{"arch": "transformer", "model": "CTC audio transcriber", "dataset": "read English sentences (LibriTTS-R)", "train_examples": 15625, "noise_aug": 0.002, "time_shift_ms": 100, "n_mels": 40, "hop_length": 160, "input": "log_mel", "spec_augment": true, "win_length": 400, "tokenizer": "char", "vocab_size": 32, "norm": "rmsnorm", "norm_position": "pre", "hidden_act": "swiglu", "mlp_ratio": 3, "head_dim": 32, "fused_qkv": false, "bias": "all", "qk_norm": false, "layer_scale_init": 0.01, "parallel_block": false, "inner_norm": false, "kv_group_size": 2, "subsampling": 2, "layers": 6, "width": 384, "positions": "learned", "init": "kaiming_normal", "residual_init": "none", "optimizer": "adamw", "learning_rate": 0.00064, "beta1": 0.9, "beta2": 0.999, "eps": 1e-06, "ema_decay": 0.995, "max_steps": 8800, "batch_size": 64, "epochs": 36.0, "lr_schedule": "step", "warmup_steps": 440, "weight_decay": 0.4}
Rows from block 2, named by matrix and row number. Each number is 500 + 25 x the weight over its row's rms, rounded and kept within 0 to 999. All counts start at 0. Numbers have three digits each. After the name is the row's rms in percent of the matrix's.
# proj: attention output (model.blocks.2.attn.proj.weight, 384x384), inputs 256-383
proj.116 111:510523535532513461519530497496517473490489502517489468498487479492480555484497478467482489507516569478514501488488564530461496505493495483492500471454513488479521464496497442474481474468536444513502512504491489516486508516530542478510511484460529531472463497472483532457515480498476495507525520495478524475494515505505496522524522530475461532545451508503473496509441468517494515467493
proj.117 076:493503499545547461457531496479511480499481492483461489477565487470505473490486479480484501511500486529506526535482503526521474530462524498522508465537508469503491506532516548524503463503503469467479522564430483548495500459528478525473516498541474488502527510501527479516550496502530497522529518519552503539547554486477481524480515495498522465536483469482534508494479478482477478502477
proj.118 103:505476462533505488500532490498530490534522491549521491459545542476499515502521528507508527513524466514491507557523491516475510491489530491543468571514522549545456482469462536554497504521498547466495485544533482466468514485491480504479541471524469486528535511496470481501473555539521443516500489463564494492488474462517479527488514509487532502521462473495465484524473476464536476487474
proj.119 094:530471488523510486484527493447503514515513498496543489491546509504476520513498488482532524509498536481508488511477489522474535519440504543491481504488521503477480489524477532499504443481506457511531527519549492470513476488518501520496450484462488491525507494507536508466486466465520512529517530430477515499495467480511551464475511468475479533494488491513501480471470547527491491504478
proj.120 088:500507511474486515519518481435532513458502492476488502514509468500494482512505515505540528522507502533545467486504527509523505520473537513482553485528532528459513548522498500486512490493494519501512509439474497493503487519476529525490477531492538509464489520521474485459495470545506482455471513485451488517495516538535497507490471451540536513493561477496500472497461455482461497479498
proj.121 095:492551481492507526485457500513510491513463543559489491516510510491527483507514526538509498518526452485517502474520461497500546542496500520553505509531498529491527516498546551434517554498495530469481472496464476494498510520495496479508469468484471464541474505515497468513490499521531518505488524460555468466514530526527484493513490500521520497521522503500508513472500461530498504505521
proj.122 090:528484520536475503469521500475497475458518493507509529510534502532474494473535521480498517513514480469496493522455458465497486493505448557503539536531512536484516530523466510492517526472515519553517530463525517479483454503493487498491496532517506533524471486492464506532514501518501483462455539488476466512482499473513502449481510497477508515468559453496509442467527515524532527467529
proj.123 108:490444521517485509521499473483494501502554491530500502552526506494504559505475465474498498499501486452516475469514528512501465451533507524445523474474509518503491508541524475504501496500442509506443498519455505527489491456491461500483578505499499504511514532500468498549485492509499450499548476491480485521496497450478496488470463519454506471542552450479481483525461446496528445496465
proj.124 125:515472515498503499519537539451501540529495488515470490479466508490483505502516542491492510513504443527487536509483474471521522490519487418469490526490503470468505515503479487504484510500495503508536487479517479486509491517491519502526484483487540517533483508504497525492506510514460493509441488488545465469520502495504551486530482500513464541504502431508481542551545500509486508455540
proj.125 092:494480511476464487505501462500485551519502533501519471523486471486528493483495496531534524492473484520537518478520495507518498457499505478497486493474521515477478512506473524530522480511457472524499491486483509487481496513497472471515520474510522514504495506477483524477509494504489535478502508520522512463453485484467532535511537519456513514525532549508473500558465484515587490525535
proj.126 104:483487500456497546561525553543554436532499529487519528530502514514480521532514479517421478432509490487468506503486489518525474480472526499517487518498464494516495542496537525513493536509518489486498510512499510515490506471536493486492517504495461510566527541473480516492470521494540494527532452460491458493514438418529509480503520507473576505520533494558486486470502526519568490494483
proj.127 098:521506499513521466471535511503530461475497487503518473470547487500511512537489461490495525502511494478474515496498449504494489515513491516517471489507466536504442445489531495513531524492480495500512502525480475519453506488486520531486553504479473513452503503521524460526514504542515486494488507546474463488500502500502485478465492529521500490456468472511520514475531495486490468535491
proj.128 085:537470517460496535513478514489547486518532480508489552566517495535500425506486469480498537496513514475493495508521536464490506516438473508488513479519499497475477497455527501497560487526492494534525495473505541481512437537484472483489516521513490501524456548494470486486503483483506480439484514494479508490474526486512504525466492454485550538488501497513502530483516511506486504505509
proj.129 106:471512490488492490512498498482468480518537497474514516480493481530539457466513508495518487493476530485483519487516511515499477486464487488465484475519480518493538565495464526512509491491491482474494504546498471520476527525483508504497511516497529465491509526492510476531504523489498493530519484463460532499460500495520523521490539546468552519541513479515490457528502473498518450588521
proj.130 095:522473503556508485507513510478533501495540482527476531476545505463507473520551555522533500514475474523486488550473523467541506499465502501487502506561477488531499503464472511519491519516510509459493495487491494473545487500491492541486520487485487495484524526487466504478485489521516485487468539477535482449493516508484489519525468478493488487489509507489473503522494508495513479453515
proj.131 090:499446537529456502458491484482466497469484458531465494500507441484507513473488476531526522525470474501534501496476510492516491491496453466523496449496460496486535500503503490524486513493509529497496516513499482498498512519454484498484482515493510500451517519519502460552518504510483537493511524491520508464485523498480501517548480497507486466517474531494510503530489451451508480570485
proj.132 107:478478501493508450459515495460497502518484498532550509510502513519528525451467471495535521518450495484482499472486503537533495511512517522521503466541481528505505491492528472478505489510507521509504483511495482512505489483502462482486499520482506497537527506477508502489466516513515484520531494478545484474465533440485527510490498458517463536499514529469501501502476429496507472511486
proj.133 106:518498488485504458500498522528499488502543499436460496465482480470477518519491517503500499467466492517508493481509496530512472443488522528468442477520493438486506501513485509518524507501473494461503502450497512497498490500487502475530514475463532529458457498545486506533498493458463558471480515491461508525507491527490486453507490492486420465485538530491478474520509455523500512486522
proj.134 093:500476507444473509517488511517523497518515477505474471508515518508552516461477458496497476471497485492494526472525537537473480536480482491510542475494474524508462499527527548494512492473496553469523513505508494492490523496497476592488519506506450531577488513465472503463470507470537443511500530503454514504429507498547493492477514466524531525511506474507529520511489540481504468484503
proj.135 088:536485530486484513508512512542498512517512531474501496555536513492482499477495549515518509489505514460501485476508499478483550502527519513473496539479556514470519527472483465496484525518476495458499483566494494475491509505494517505517511500487473465532469488486528466504487494501561479534502489445553514492424485502498523557495547497495491497482519535510491526495472529528519536505512
proj.136 094:563481489465479516507510482434511478504500522475515510543532491518482522499506482464491496446496501481494474498460468481482465508477483481483525509493488512498498507560545475492477535526470481482489469506490490515501462518509513498505505458490494503511493503503474494492509490510499506462492490500531416495499519535494502474448540503514508502475541470501464522561480511531455513470545
proj.137 098:505504502486492474510496478505507487526498511494523522504494480471522482468499534527476539462485559476496468483521497483508513546487505485502467435519482502532506496472498496507521489487480502510481466505525486475494502501512481551516501504488457518510496519467472505514483511550522479482526514466514514471482488452498538538512510492473470512465515511519494510512509491497531511525478
proj.138 096:469474503492500469506542473485487521522495522527522494503523482471499500542528472529494512465488485513484508498515499509487491532448494497513512489495481519516461519505527541513487468457513533533527528510523505503525482477525523533500527505504457518529541505517485494485525470532494483496536519522533507491493490494463525558507522475526557528498503519527474514513444459515512520509479
proj.139 109:499482478449516528533493467493520518515480529527506533505530469509517507490530522500493468503493509498476489548482526514477501559493523448530493489525508557536492465530504554526492518520566487536477512525504516488509458498508573508538505518499527508472510476463467534493492486483514535460485520496544480464484494474535514550512490460507475528484468505478484496554477556528525501498469
proj.140 109:497504480522477497508512534456535528487486504491513472544469492535530489458478477469527513507504548491501472473494524480472493511514463482470509495488547516477516489475497484496513462516510520527475516523511503533473431525513476486493490524504514506464448534472480517500505494480500492461476504529563509531543503496529526484509500472507415497443504516495456527512497494454462534510528
proj.141 109:511526499520483505511523504465506476537520506517433511495500482480515489484547534504522450532509496524519516492505510478483478518497488475486505485517527449487487532487424532534450501474520487461539516493490484481505571499521463562456525527548483490553509519476491472492471554491497450550482490466491502489460508519534534485488516501525478538508494483524493490496493519564473486494505
proj.142 089:479520499506528485490500503492484525489501489501528515505497518457470522506509498534548515472496465489499461484544509537501494473512529515504481477529546496545506568517520504503534515553507497442475496554437512507477532480513489506511533485495481482487513489490514494534512507476570502510504462470539461444496541560492528515460524443466513479480501531479508514495439492522465530508516
proj.143 105:481512549486500471516495496482565493516489487445503449484520533516482521529537500464502524518534490525530462506539517497535513507483506501511455499505524513501556547503508497476466451499494511490532500465493481494491499547505503534528506523500517498463527510490502477484517493486488507496495506479487491479545499476520532497505461524483472529487437532524524527482544540530510492540484
proj.144 093:531473460508501484535494533494517518508500478519528549529541514507486511493526481508506506459493489448523520525526497518470477525463531482504513465484497524507512485557492541489537475500482523527507496520511503463487509509511527488524501505510552502517472471543515516488529503496531511474513493493503490493450528531535516534526509475517518467488529487434512510509465525548462533476523
proj.145 085:495443490502497520541530531437541500501508482537470508473442470485523510517491521469459487506517524546477522498458501527533429506491487483509522500489466490484491510527451491491476507489498480503503533516488477516523517506511465503463508514488511484550501488466484450512499501497503479536499475435537466504523455472507507475502505511534531509499436481522501540504533518523534509435483
proj.146 110:481491504510478482518477484498508495525507460521508498463505518519521461477485507477534500515488519505518491505515516510549519460510521518501503516483480538515513499478509477533479525477478485446479508531503487514497519511500491513498546499465458517536509513512474490515529517501528473500518492527541506532515505495495469544539504529522483443485484512529483487487519534541565500488513
proj.147 095:481483473494514475483525499483495510511472526490515513526468514503447528493488445482523523489505495504484511512504498495478510495507448479525514490497513473547495433542489498515482511495478488506480527496514512462468436519556499495527505538503496508490475530465518556462556491451539508481494494534461487507504504462494483478496508498555476492488444494500499511487468517476447510531488
proj.148 081:485499513507497518546488490496474512494556551497482459497517480480485475473511509536476487519490504484509474515516551459494505497531520491523457496446515528483522455493479525509498517508490488529534522441522502462482489536503482540456504533517530527519482508486501525503534500489484489504518525479496512447461493515512579523508474509504514532490480504493554492504477519510530522517497
proj.149 105:502550517519526550515509514489481491504499519530501515498494458500529459513512496524500462491515484506479471519501510491498517502486519458512509565498541457503483507541539499493544501488507467499528471515494488508512497478518515480485512452528498483502542498534483460506493508517469508501480486484487487535555541518498461480481498492450595496498560460515545467483515543529461483520520
proj.150 093:524507510498516514483542509497475464515499521482495425490530509512483516515531491516458495500529490502485507509491488494515498470454516481495411520428498499471484508490500467478482458528473505533484492499498510491507519489509526488534494500488504506477537496504505509478509473485483524492451519503516443529509484486472555476498554528535495467495473527474454536502547523518469519501513
proj.151 094:461513481528494493482497475477489531493476535505496483469507461531497472494494456548485496503505494523503532536487507533483485539499491471521540539493466509492483455532537472509501458467484519483481524532476482522488513490492516489472485492503551521497476501524531509522538481495506510493517557529535517544513497516488480470498494456524510545522499499452542499500483485469433466519509
proj.152 090:488523516545517485532477497510495486461484515535493469467508513453508487481501530486509519508472474489527484530513525492515519467471486477506505511494483490479522514493545506513467528435508538558501518501510518483483451512518489487529503483519549505471468491511515509472597498503483481459507522508530492476515536478452492517496485496475495472491530571468523499517510535530532492499535
proj.153 093:489532481480528500523531502450492460557506541485509505537525490473522506510516492440461474500501501503476521509474506526510504513484555509460500524512498523505476489545483511498488489504491486525489523485510482487486499490478493534483503524514528531492490536488488477507508517479476455502499494476468500518498522536516521469514554473478513507518538493512532464533545489550455438476549
proj.154 107:473501505450485462482502481510521530510538534488552519508496512549534496486494484492484489512474529511522538538509504478447544510493467477534508501475518524468485448500518491491513506475498529518519564470496504551526485490496516467480513524515490500480492471525524482472491513513511538485488522562464549514514528500489475516522484494518501512488458512485513491494516495519479539518513
proj.155 093:466517484494516509480470484482500503489485494477592515520475495474474506489495500526543486502513523493528539485503508504498444436514497499504488476493496460488527488535493521506509477490494502489492499501508493525455487513506485496505536516454499499437496524488486494546510463501451510478525469523486509507501535531524454520506511496483467519501535481481507455469469457490515471544473
proj.156 094:486542473527533536528498491525474471489463530544515483516525473464504513506575497512488496523535490530465507522510482496476504466515493500562485532475482457483519463487494531497505461485509542527509510485565472503534464528504521493528495483519534515540469481500495513454492489449486531485496544486487499489499502514508526466528528453476467524493527457464476497503479489523483497508532
proj.157 104:495495479516517492515510476497509530463511508463522505477470507477494476528478517503529496520516477521494518519501499507461514465506480519499468556516512476486511546472475540493514538535547529443525510476473491451518500499502512514479506490515487482497567517502485457464477534529511507514447487518489450460501488518535455495493487485521484515454490523501510513467465472522532468461479
proj.158 091:462492480481479475509475482521504517526497491474547476512504490481490496495490461533530526512481491469491501482526514483523505504514502514487501511466511486506505508482508496490526515523452510445473475512516512547466513439514461507477560507472479485485562549503476454515497557528506498499480491501523527517490459463474490507503499540498521495494488554506522473504534512532507518475519
proj.159 115:469469478497487478528523538467495540521528509464508513522476500537484498471494519489515487508488479522493506519510511485541494511501510487548477517511528439517485495528512502534507503516514494498504538498525495486540500521497519522508497491513524520481505502503500512503481490547477512488480548524504467474518522531482522520527501502495466496498525509474449500529489474501489539487525
proj.160 103:494522486501470477505473492499488466491516486537508502535482474513499507493443485482521521479479505492548465455505502502483497511508530511468533478470548473517501475561523524505524513519490497468485469489474507471462531536464490567502493557520523513532452464465509532473506482484509419517480546471464468504501524540491491456519502486510494494489522529507458473535468456517483482475554
proj.161 097:475515498487536494508527474466479484490478539508539502536517471490486490510503486532523498487481455521509538524513514458501494476495460484524499499485510489430491485533499514491536506519493531504479494528503464502509517477526532481485491479522508473496533481499454462495496519540535490463553526510544499480530559533477507538478490502469498491508539518445495510487495459506484484517455
proj.162 105:438556503469504529478487499493525493521483514494529517532485469508543532458465451475553511509470483542485494504479490509535502502495532499514496509526485510522505465479515520549502526515561470489485465481490524527434502536520474505500493510486539506500466525489485541509493501519484492482521479464489556537491467477511520525497547532469458480515484560508487447539468472502531473545490
proj.163 082:548467465537478489517485475470554479531523464482485481473526474495511512503510531532518527505481502501517471483529487523502474494450493461518465471484475492530523487525489528486502485489510510458453476518469497481494515495505470491508502522521496510518473505512508468531516486481496461444527482485453471504475534498508480477443528483495510505500519474470519418506481496477462460485460