python train.py --hop_length=160 --norm="rmsnorm" --layer_scale_init=0.01 --residual_init="none"
Rows from block 3 of a small CTC audio transcriber, named by matrix and row number. Rows with one number belong to one neuron. Each number is 128 + 24 x the weight over its row's rms, rounded and kept within 0 to 255. All counts start at 0.
After each neuron's rows are labels from the 100 clips, of 14976, where the neuron reaches its largest size: "loudest" is the band of the loudest frequency at the time of the peak. Only what is clearly more common there than usual is listed. The data: read English sentences (LibriTTS-R). In brackets: how many of the 100.
# gate: MLP gate (model.blocks.3.mlp.gate.weight, 1152x384), inputs 0-95
# fc1: MLP up (model.blocks.3.mlp.fc1.weight, 1152x384), inputs 0-95
# fc2: MLP down (model.blocks.3.mlp.fc2.weight, 384x1152, transposed), outputs 0-95

gate.313 [ 85 131 116 102  93 132 141 142  77 138  59 135 131 127 157 138 137 148 108 123 126 148 113 100 153 113 164 149 163 104 150 106 148 143 150 114 124 117 128 125 144 106 153 121 116 136 134 157  87 192 122 188 126  96 128 165 152 145 100 141 147 122 126  98 124 160 135 110  96 165 168 104 162 120 120 106  93 147  94 104 138 137 153  89  93 101 171 154 122 115 106 126 134  93 149 150]
fc1.313 [126 126 138 138  51 138 143 101 146  98 128 174 126 122 111  90 145 136 128  74 128 112 179 157 109 100 136 143 109 119 132 101 136  85 111 164 120 118 133 140 127 122 112 181  88 141 116 118 105 134 129 114 123 136 157 104 123 126  87 107 107 161 130 118 144  80 112 131 124 103  95 114 136 157  85 150 116 133 110 150 183 132 120 125  87 174 118 111 130 114 129 132 116 146 137 133]
fc2.313 [137 157  88 115 113 139 117 117 143 115 132 136 149  94 131 131 137 119 131 178 122 122 126 140 180  95 118  72 128 122 141 147 117 127 131  99 101  97  89 123 113 133  82 164 121 117 110 131  97 126 117 151 130 135  81  91 119  91 148 121 136  73  91 148 152 180 136 142 110 144 141 121 129 127 140 145 183 143 117 119 103 179 117 107 158 141 135 171 100 119 143  29 143 121 189 122]
loudest: 250 to 500 Hz (46)

gate.519 [112 136  98 132  99 131 139 152 131 125 176 188 123 115 129 128  92  91 114 101 155 149 136  95 117 154 149 116 129 120 122 158 104 152 122  95 109 143 138  95 173 135 132 161 129 155 136 124 126 143 106 172 112 148 123 119 101 119 159 136 153 153 139 183 134 146 131 149 105 149  87  97 171 159 139 141 117 147 135 134 133 136 126 125 116 135 121 132 135 124 184 129  95 178 118  96]
fc1.519 [141 159 121 147 161 139  97 122  86  94 138 170 159 121 144 135 102 137 151 138 154 127 146 123 104 118 161 160 161 110 122 164 118 119 131 136 151  91 160 154 159  94 132  94 144 152 121  78 139 116 121 109 146 119 164  92 148 144  92 121 154 147 104 123 115 151  94 118 161 132 147  92 142  99 173  91 149 120  67 120 125 141 119 192 145 100 111 123 145 142 167 175 147  91 133  95]
fc2.519 [147 131 129  99 104 102 148 103 103 106 144 118 110 127 121 111 151 114 135 143 139 115 139 142 135 142 137 116 133 168 100 116 123 149 127 119 111  75 141  92 132 130 116 112 132 163 119 142 145 114  86 131 114 142 138 121 100 107 137 130 140 125 109 115 140 128 152 139 132 129 128 110 119 118 152 116  71 117 147  88 106 105 122 120  96 116 130 103 100  93 156 111 165 105  79  97]
loudest: 250 to 500 Hz (46)

gate.592 [ 82 123 131 141 114  99  48 125 123 153 177 115 136 124 133 111 105 120 106 157 174 105 116 119 153 131 141  96  96 128 127 122 125 122 153  80 142 165 108 142 120 150 111 106 137  94  96 137 122 166 135 110 106  97 100 162 150 147 163  98 141 141 156 114 159 192 154 135 126 122 123 136 143 137 145  75 133 101  73 135 149 152 150 142 108 172 114  99 117 155 132 104 121 162  89 129]
fc1.592 [ 84 145 117 157 137 126 137 114 119 115  81 115 133 128 166 150 138 135  97 142 127 134 125 134 116 133 190 175 114 104 111 139 125 156 113 176 140 133 119 107 115 124 153 144 135 139 136 122 124 142 135 115 140  84 141 161 120 119 109 151 107 139 146 104 102 143 106 102 120 115 101 113 174 157  99 112  73 116 145  60  86 144 150 109 136  69 174 145 126 122 129 136 140 133  80 151]
fc2.592 [172 172 160 131 149  95 154 155 123 123  84 111 111 135 111 106 166 129 149 149 110 139 127 110 142  98 127 134 150 153 155 140 127 109 118  99 173 134 128 152  81 144 145 113 125 131 140 158 181  83 148 131 128 137 128 116 121 107 137 161 145 127  76 116 169 136 145 135 115 123 141 116 106 136 124 120 134 135 117 146 146 172 124 118 110 133 178 113  87  96 101 132 169 163 134 147]
loudest: 2000 to 4000 Hz (45)

gate.723 [113  74 125 114 119 108 205 153  98  97 146 145 108 117 136 104  97 121 110 143 121 168 126 121 127 128 129 131 143 136 136 191 131 114 111 185 166 117 118 140 129 128  98 137 161 131 128 127 150 127 158 146  70 141 130 134 157 134 115 139 103 124 130 123 135 106 118 121 146 132 139 127 111 170 148  86 132 116 136 122 134 138 126 115 159 134  73 161 169 136 160 144 141 109 144 151]
fc1.723 [177 118 170 119 120 141 116 123 182 162 105 128 128 107 105 124 160 169 154 157 118 132 131 152 107  95 159 123 163 119 109  95 139 147 110 103 132 103 159 145 121  94 120 103 146 116 150 124 145 113 126 123 157 130 161  91 139 107 137 131 105 138 153 134 110 117 169 121 111  97 118 157 106 100  97 127 142  87 124 152 114 175 131 113 110 142 180  83 100 166  82 141 132 126 127 142]
fc2.723 [166 146 159 142 168 106  95 107  60 111 159 104 128 156 139 126 174 101 118  99 104 129  73 107 122 110 118 148 128 136 106 122 174 134 132 131 152 134 115 122 151 142 157 158 146 101  78 172 106 138 124 159 130 119 107 148 105  76 101 156 149 113 127 134 141 120 168 109 121 111 133 107 148 137 174 134 112 100 134 111 147 117 160 123 148 108 138 137  91 118 150 104 174 145 144  91]
loudest: 1000 to 2000 Hz (41)

gate.65 [111 161 109 154 107  84 147 133 113 141 134 135 143 128 113 128  77 136 149 135 137 124 127 109 151 146 148 139 149 125 138 110 126 160 123 137 116  94 117 131 149 131 111 166 166  75 111 123 140 149 149 163 120 156 108 159 142 176 122 124 143 113 135 170 138 171 167 143 197 118 158 139 135 149 127 118  94  98 162 102 110 139 133 123 144 124 104 134  80 137 184 134 141 182 115 101]
fc1.65 [118 120 147 129 142  84 177 139  92 106 156 103  97 126 161 147 153  85 128 108 125 140 137 103 102 146 115 125 126 120 154  84 119 106  94 145 111 150 146 135 164 117 112 149 130 135 149  96 125 159 131 153 106 142 146 139 133 108 115 144 135 156 172 117 121 186 116 113 117 159 113 118 111 106 109 135 162 136  94 202 115 170 144  72 146 144 135 179 105 126 128 104 144 113 166  97]
fc2.65 [147  88 121 114 122 143 123 155 132  90 150 139 122 144 102 160 141 163 129 122 142 130 146 100 156 128 101 140 137 112 112 180 127 138 162 146 121 122 172 153 153 123 174 161 127 143 140 122 136 123 147 167 116 173 102 120 139 132 187 100  97 137 123 120 123 120 164 150 116 147 164  90 168 177 123 126 130 157 127 101 105 129 147 141 106 129 100 140  90  98 110 124 139 118 150 149]
loudest: 250 to 500 Hz (39); 500 to 1000 Hz (28)

gate.3 [128 147 126 162 134 138  76  72 137 141 138 127 141  95 112 143 113 155 123 138 160 165 119 107 128 126 117  86 162 114  80 175 128 110 131 118 140 119 118 110 102 178  65 141 110  87 117 133 143 157 113 143 108 134  74 114  97 152 149 108 134 119 139 154 118 119  99 132 133 123 125 116 128 129 135 120 167  98 143 141 103 134 147 121 128 123 126  98 149 114 105 145 136 112 141  91]
fc1.3 [159 155 112 114 180 153 141 172 123 129 116 117 122 108 107  88 145 110 150 127  93 105 116 103 133 153 121 185 130 137 156 173 133 123 119  95 115 153 122 163 133 147 167 138 152 141 118 141 148 136 149 124 121 143 137 108  77 139 130 133 146 129 144 126 113 100 114 112 119 174 115 130 127  87 111 153 159 108 134 129 151 176 135 134  77 125 165 184 159 113 146 128 121 123 100 127]
fc2.3 [154 106 146 134 104 116 122  95 109 128 118 129 136 144 142 122 129 138 113 133 145 124 123 125 151 124 116  79 131  94 135 135 115 143 107 141 134 104 139 129 114 136  95 160 116 120  93 116  84 137 113 136 127 132 108 122 143 146 136 142 118 131 115 111 111 126  99 108 118 132 139  97 111 181  60  82 132  79 145 125 107  92 121 137 136 154  91 114 113 145  76  94 198  76 155 126]
loudest: 1000 to 2000 Hz (67)

gate.624 [107 109 149  94 112 134  89 105 162 161 154 116 126 122 162 166 105 130 160 137 126 148 145 132 122 141 118  65 116 167 110 110  92 146 116 139 127  98 122  70 167 124 115 122 125 102 164 111 143 104 154 116  64 123 146 119 122 152 114  81 112  95 117 127 125 131 152 101  88 130 102 114 165 127 118 127 144 132 184 151 120 152 141 140 165 109 120 111 123 153 106  98 118 107 103  94]
fc1.624 [154 134  94 110 126 178 135 142 137 109 138 147 150 127  92 148 105 142 126  46 146 126 109 148 150 123 128 151 123 100 103 142 121 173 169 117 114  71 114 105 133 111 140  93 140 134 182  87 166 139 125 133  85 116 173  97 134  41 121 118 125 109 101 164  92 112 151 122 157 172 113 142 102 150 161 148 139 120 104 100 129 126 129 109 186 142 153 130  80  87 135 157 150 140 119 161]
fc2.624 [111  98 120 150 118 113 119 119 148 128 127 134 113 161 119 112 162 149 138 116 140 152 128  98 108 117 142 111 144 116 120 150 141 137 120  97  98 189 118 114 141 114 114 111 135 135 101 144  73 135 154 157 126  95 113 109 138  80 152 115 126 166 156 132  99 105 104 163 131 147  94 147 132 103 103  98 109  97 161 149 134 112 124 103 124 130 135 151 119 148 104 130 118 118 148 132]
loudest: 1000 to 2000 Hz (30)

gate.7 [117 131 185 160 125  66  96 140 131 122  94 114 107 121 132 131 101 179 112 107 135 143 125 148 144 187 113  92 174 121 137 159  95 132 155 134 131 129 112 123 101 147  76 148 126 153 136 161 183 142 194 108  93 167 146 122  94 143 144  84 141 131 168  98  94 133 112 147  94 140 125 145 111 135 145 137 105 125 125 132  94 109  95 118 141  71 133 146 141 104 107 110 127 114 121 109]
fc1.7 [103 183 108 146 153 147 157 109  87 120 121 129 101 141 175 136 114  79 107 121 167 169 125 111 137 133 161 196 163 191 152 141 106 148 130 118 137 105  79 136 152 132 136 131 153 164 146 168 123  95 131 114 145 121  98 142 133 116 106 137 102 145 166 145 143 133 134 141 165  76 150 142 128 115 106 118 125 120 150 166  94 134 155 155 135 106 131 139 136  94 136 100 158 159 137 176]
fc2.7 [137 118 111 117 100 133 103 151  99  95 119 122 105 125 116 110 124 113 107 131 162 171 110 113  96 136 117  97 140  74 138 125 141  48  96 141  76 155 107  90 125 157 116 126 115 194 128 119 123 178 173 128 127 138 177 115 116 114 152 114 171  88  83 138  69 122 147 138 141 145 151 122 119 111 128 139 146 180 151 135 144 123  76 109 103 138 146 144 135 126 129 102 110 126 140 115]
loudest: 1000 to 2000 Hz (35)

gate.14 [122 128 155 135 122 147 162 143 136  55 161 130 135 163 160 153 110 146 145 150 146 128 128 114 139 105 134 142 159 138 132 151 143 129 154 106  98 121 138 113 173 120 175 143 165 131 140 114 131 136 118 146  96 120 154 127  82 181 111 119 152 151 160 130 157 154 112  86 107 130 106 142 127 132 139 143 123 118  97  96 115 148 139 182 134  88 141 139 114 127 148 117 161 122 164 117]
fc1.14 [115 147 141  93  49 110 137 119 148 121 165 112 163 123 138 118 130 115 143 151 120 109 119 109  75 152 133 145 155 158 131  98 151  97 119 156 145 136  99 131  85  65 117 133 116 151 111 100 134 112 146 182 124 141  93 133 157 126 103 148  81 126 141  92 117 139 100 110 125  65 150 115 113 127 183 113 144 131  96 141 154 109 153 123 160 127 146 182 153 120 129 115  81  94 104 103]
fc2.14 [132 134 153 108 202 129 129 109  83 118 103 137 139 118 144 107 152  93 109 138 149 127 121  96 116 147 119 132 116 102 156 176 124 103 151 139 141 155  80 128 119 137 130 130 155 138 146 149 111 142 136 105 147  96 125 126 149 108 172 122 140 161 138 126 145 178 128 117 171 141 134 123  98 139 129 163  96 128 149 134 126 153 105 153 107  94 109 116 105  92 102 160 155 124 157 105]
loudest: 250 to 500 Hz (41)

gate.205 [163  86 119 122 104 103  92 145 149 134  99 103 135 190 116 115  80 144  92 127 122 117 114 156 151 133 138 112 133 123 185  89 127 138 150 112 129 142 133 115 103 131 137 100 148 129 114 119 109 152 169 131 142 132 148 137 123 129 122 142 234 150 161 168 111 132 153 103 159 126 104 127 130 117 151 164 131 134 123 116 161 133 126 115 109 142 132 118 102 135 130 153 122 145  91 107]
fc1.205 [132 143 178 120 109 118 156 170  99  86 124 123  97 127 129 164 147  74 133 153  99 147 137 127 106 116 107 180 109 139 148 109 116 134  98 101  97 118 115 103 153 156 104 151 128 133 105 196 149 139 182 143 169 120  90 161 142 145 113 121 152 127 117 110  90 125 116 110 100 117 114 172 147 131  96  94 144 127  89 127 154 140 159  78 104 153 137 140 138 117 163 129 149 158 119 141]
fc2.205 [104 156 101 151 131 164 102 130 121 150 107 115 133 152 117 158  99 134 102 110 128 120 151 158 169 101 110  67 163  88 170 109 129 106 160  98 100 164 118 112 173  97 153 141 103 118 117 164 112 105  91 112 136 142 137 107 161 101 159 119 122 140 112 147 169 108 132 180 102 123 195 133 140 144 123 150 131 152 142 130 149 109 147 134 121 140 133 124 121 199 133  71 121 136 112 139]
loudest: 2000 to 4000 Hz (27)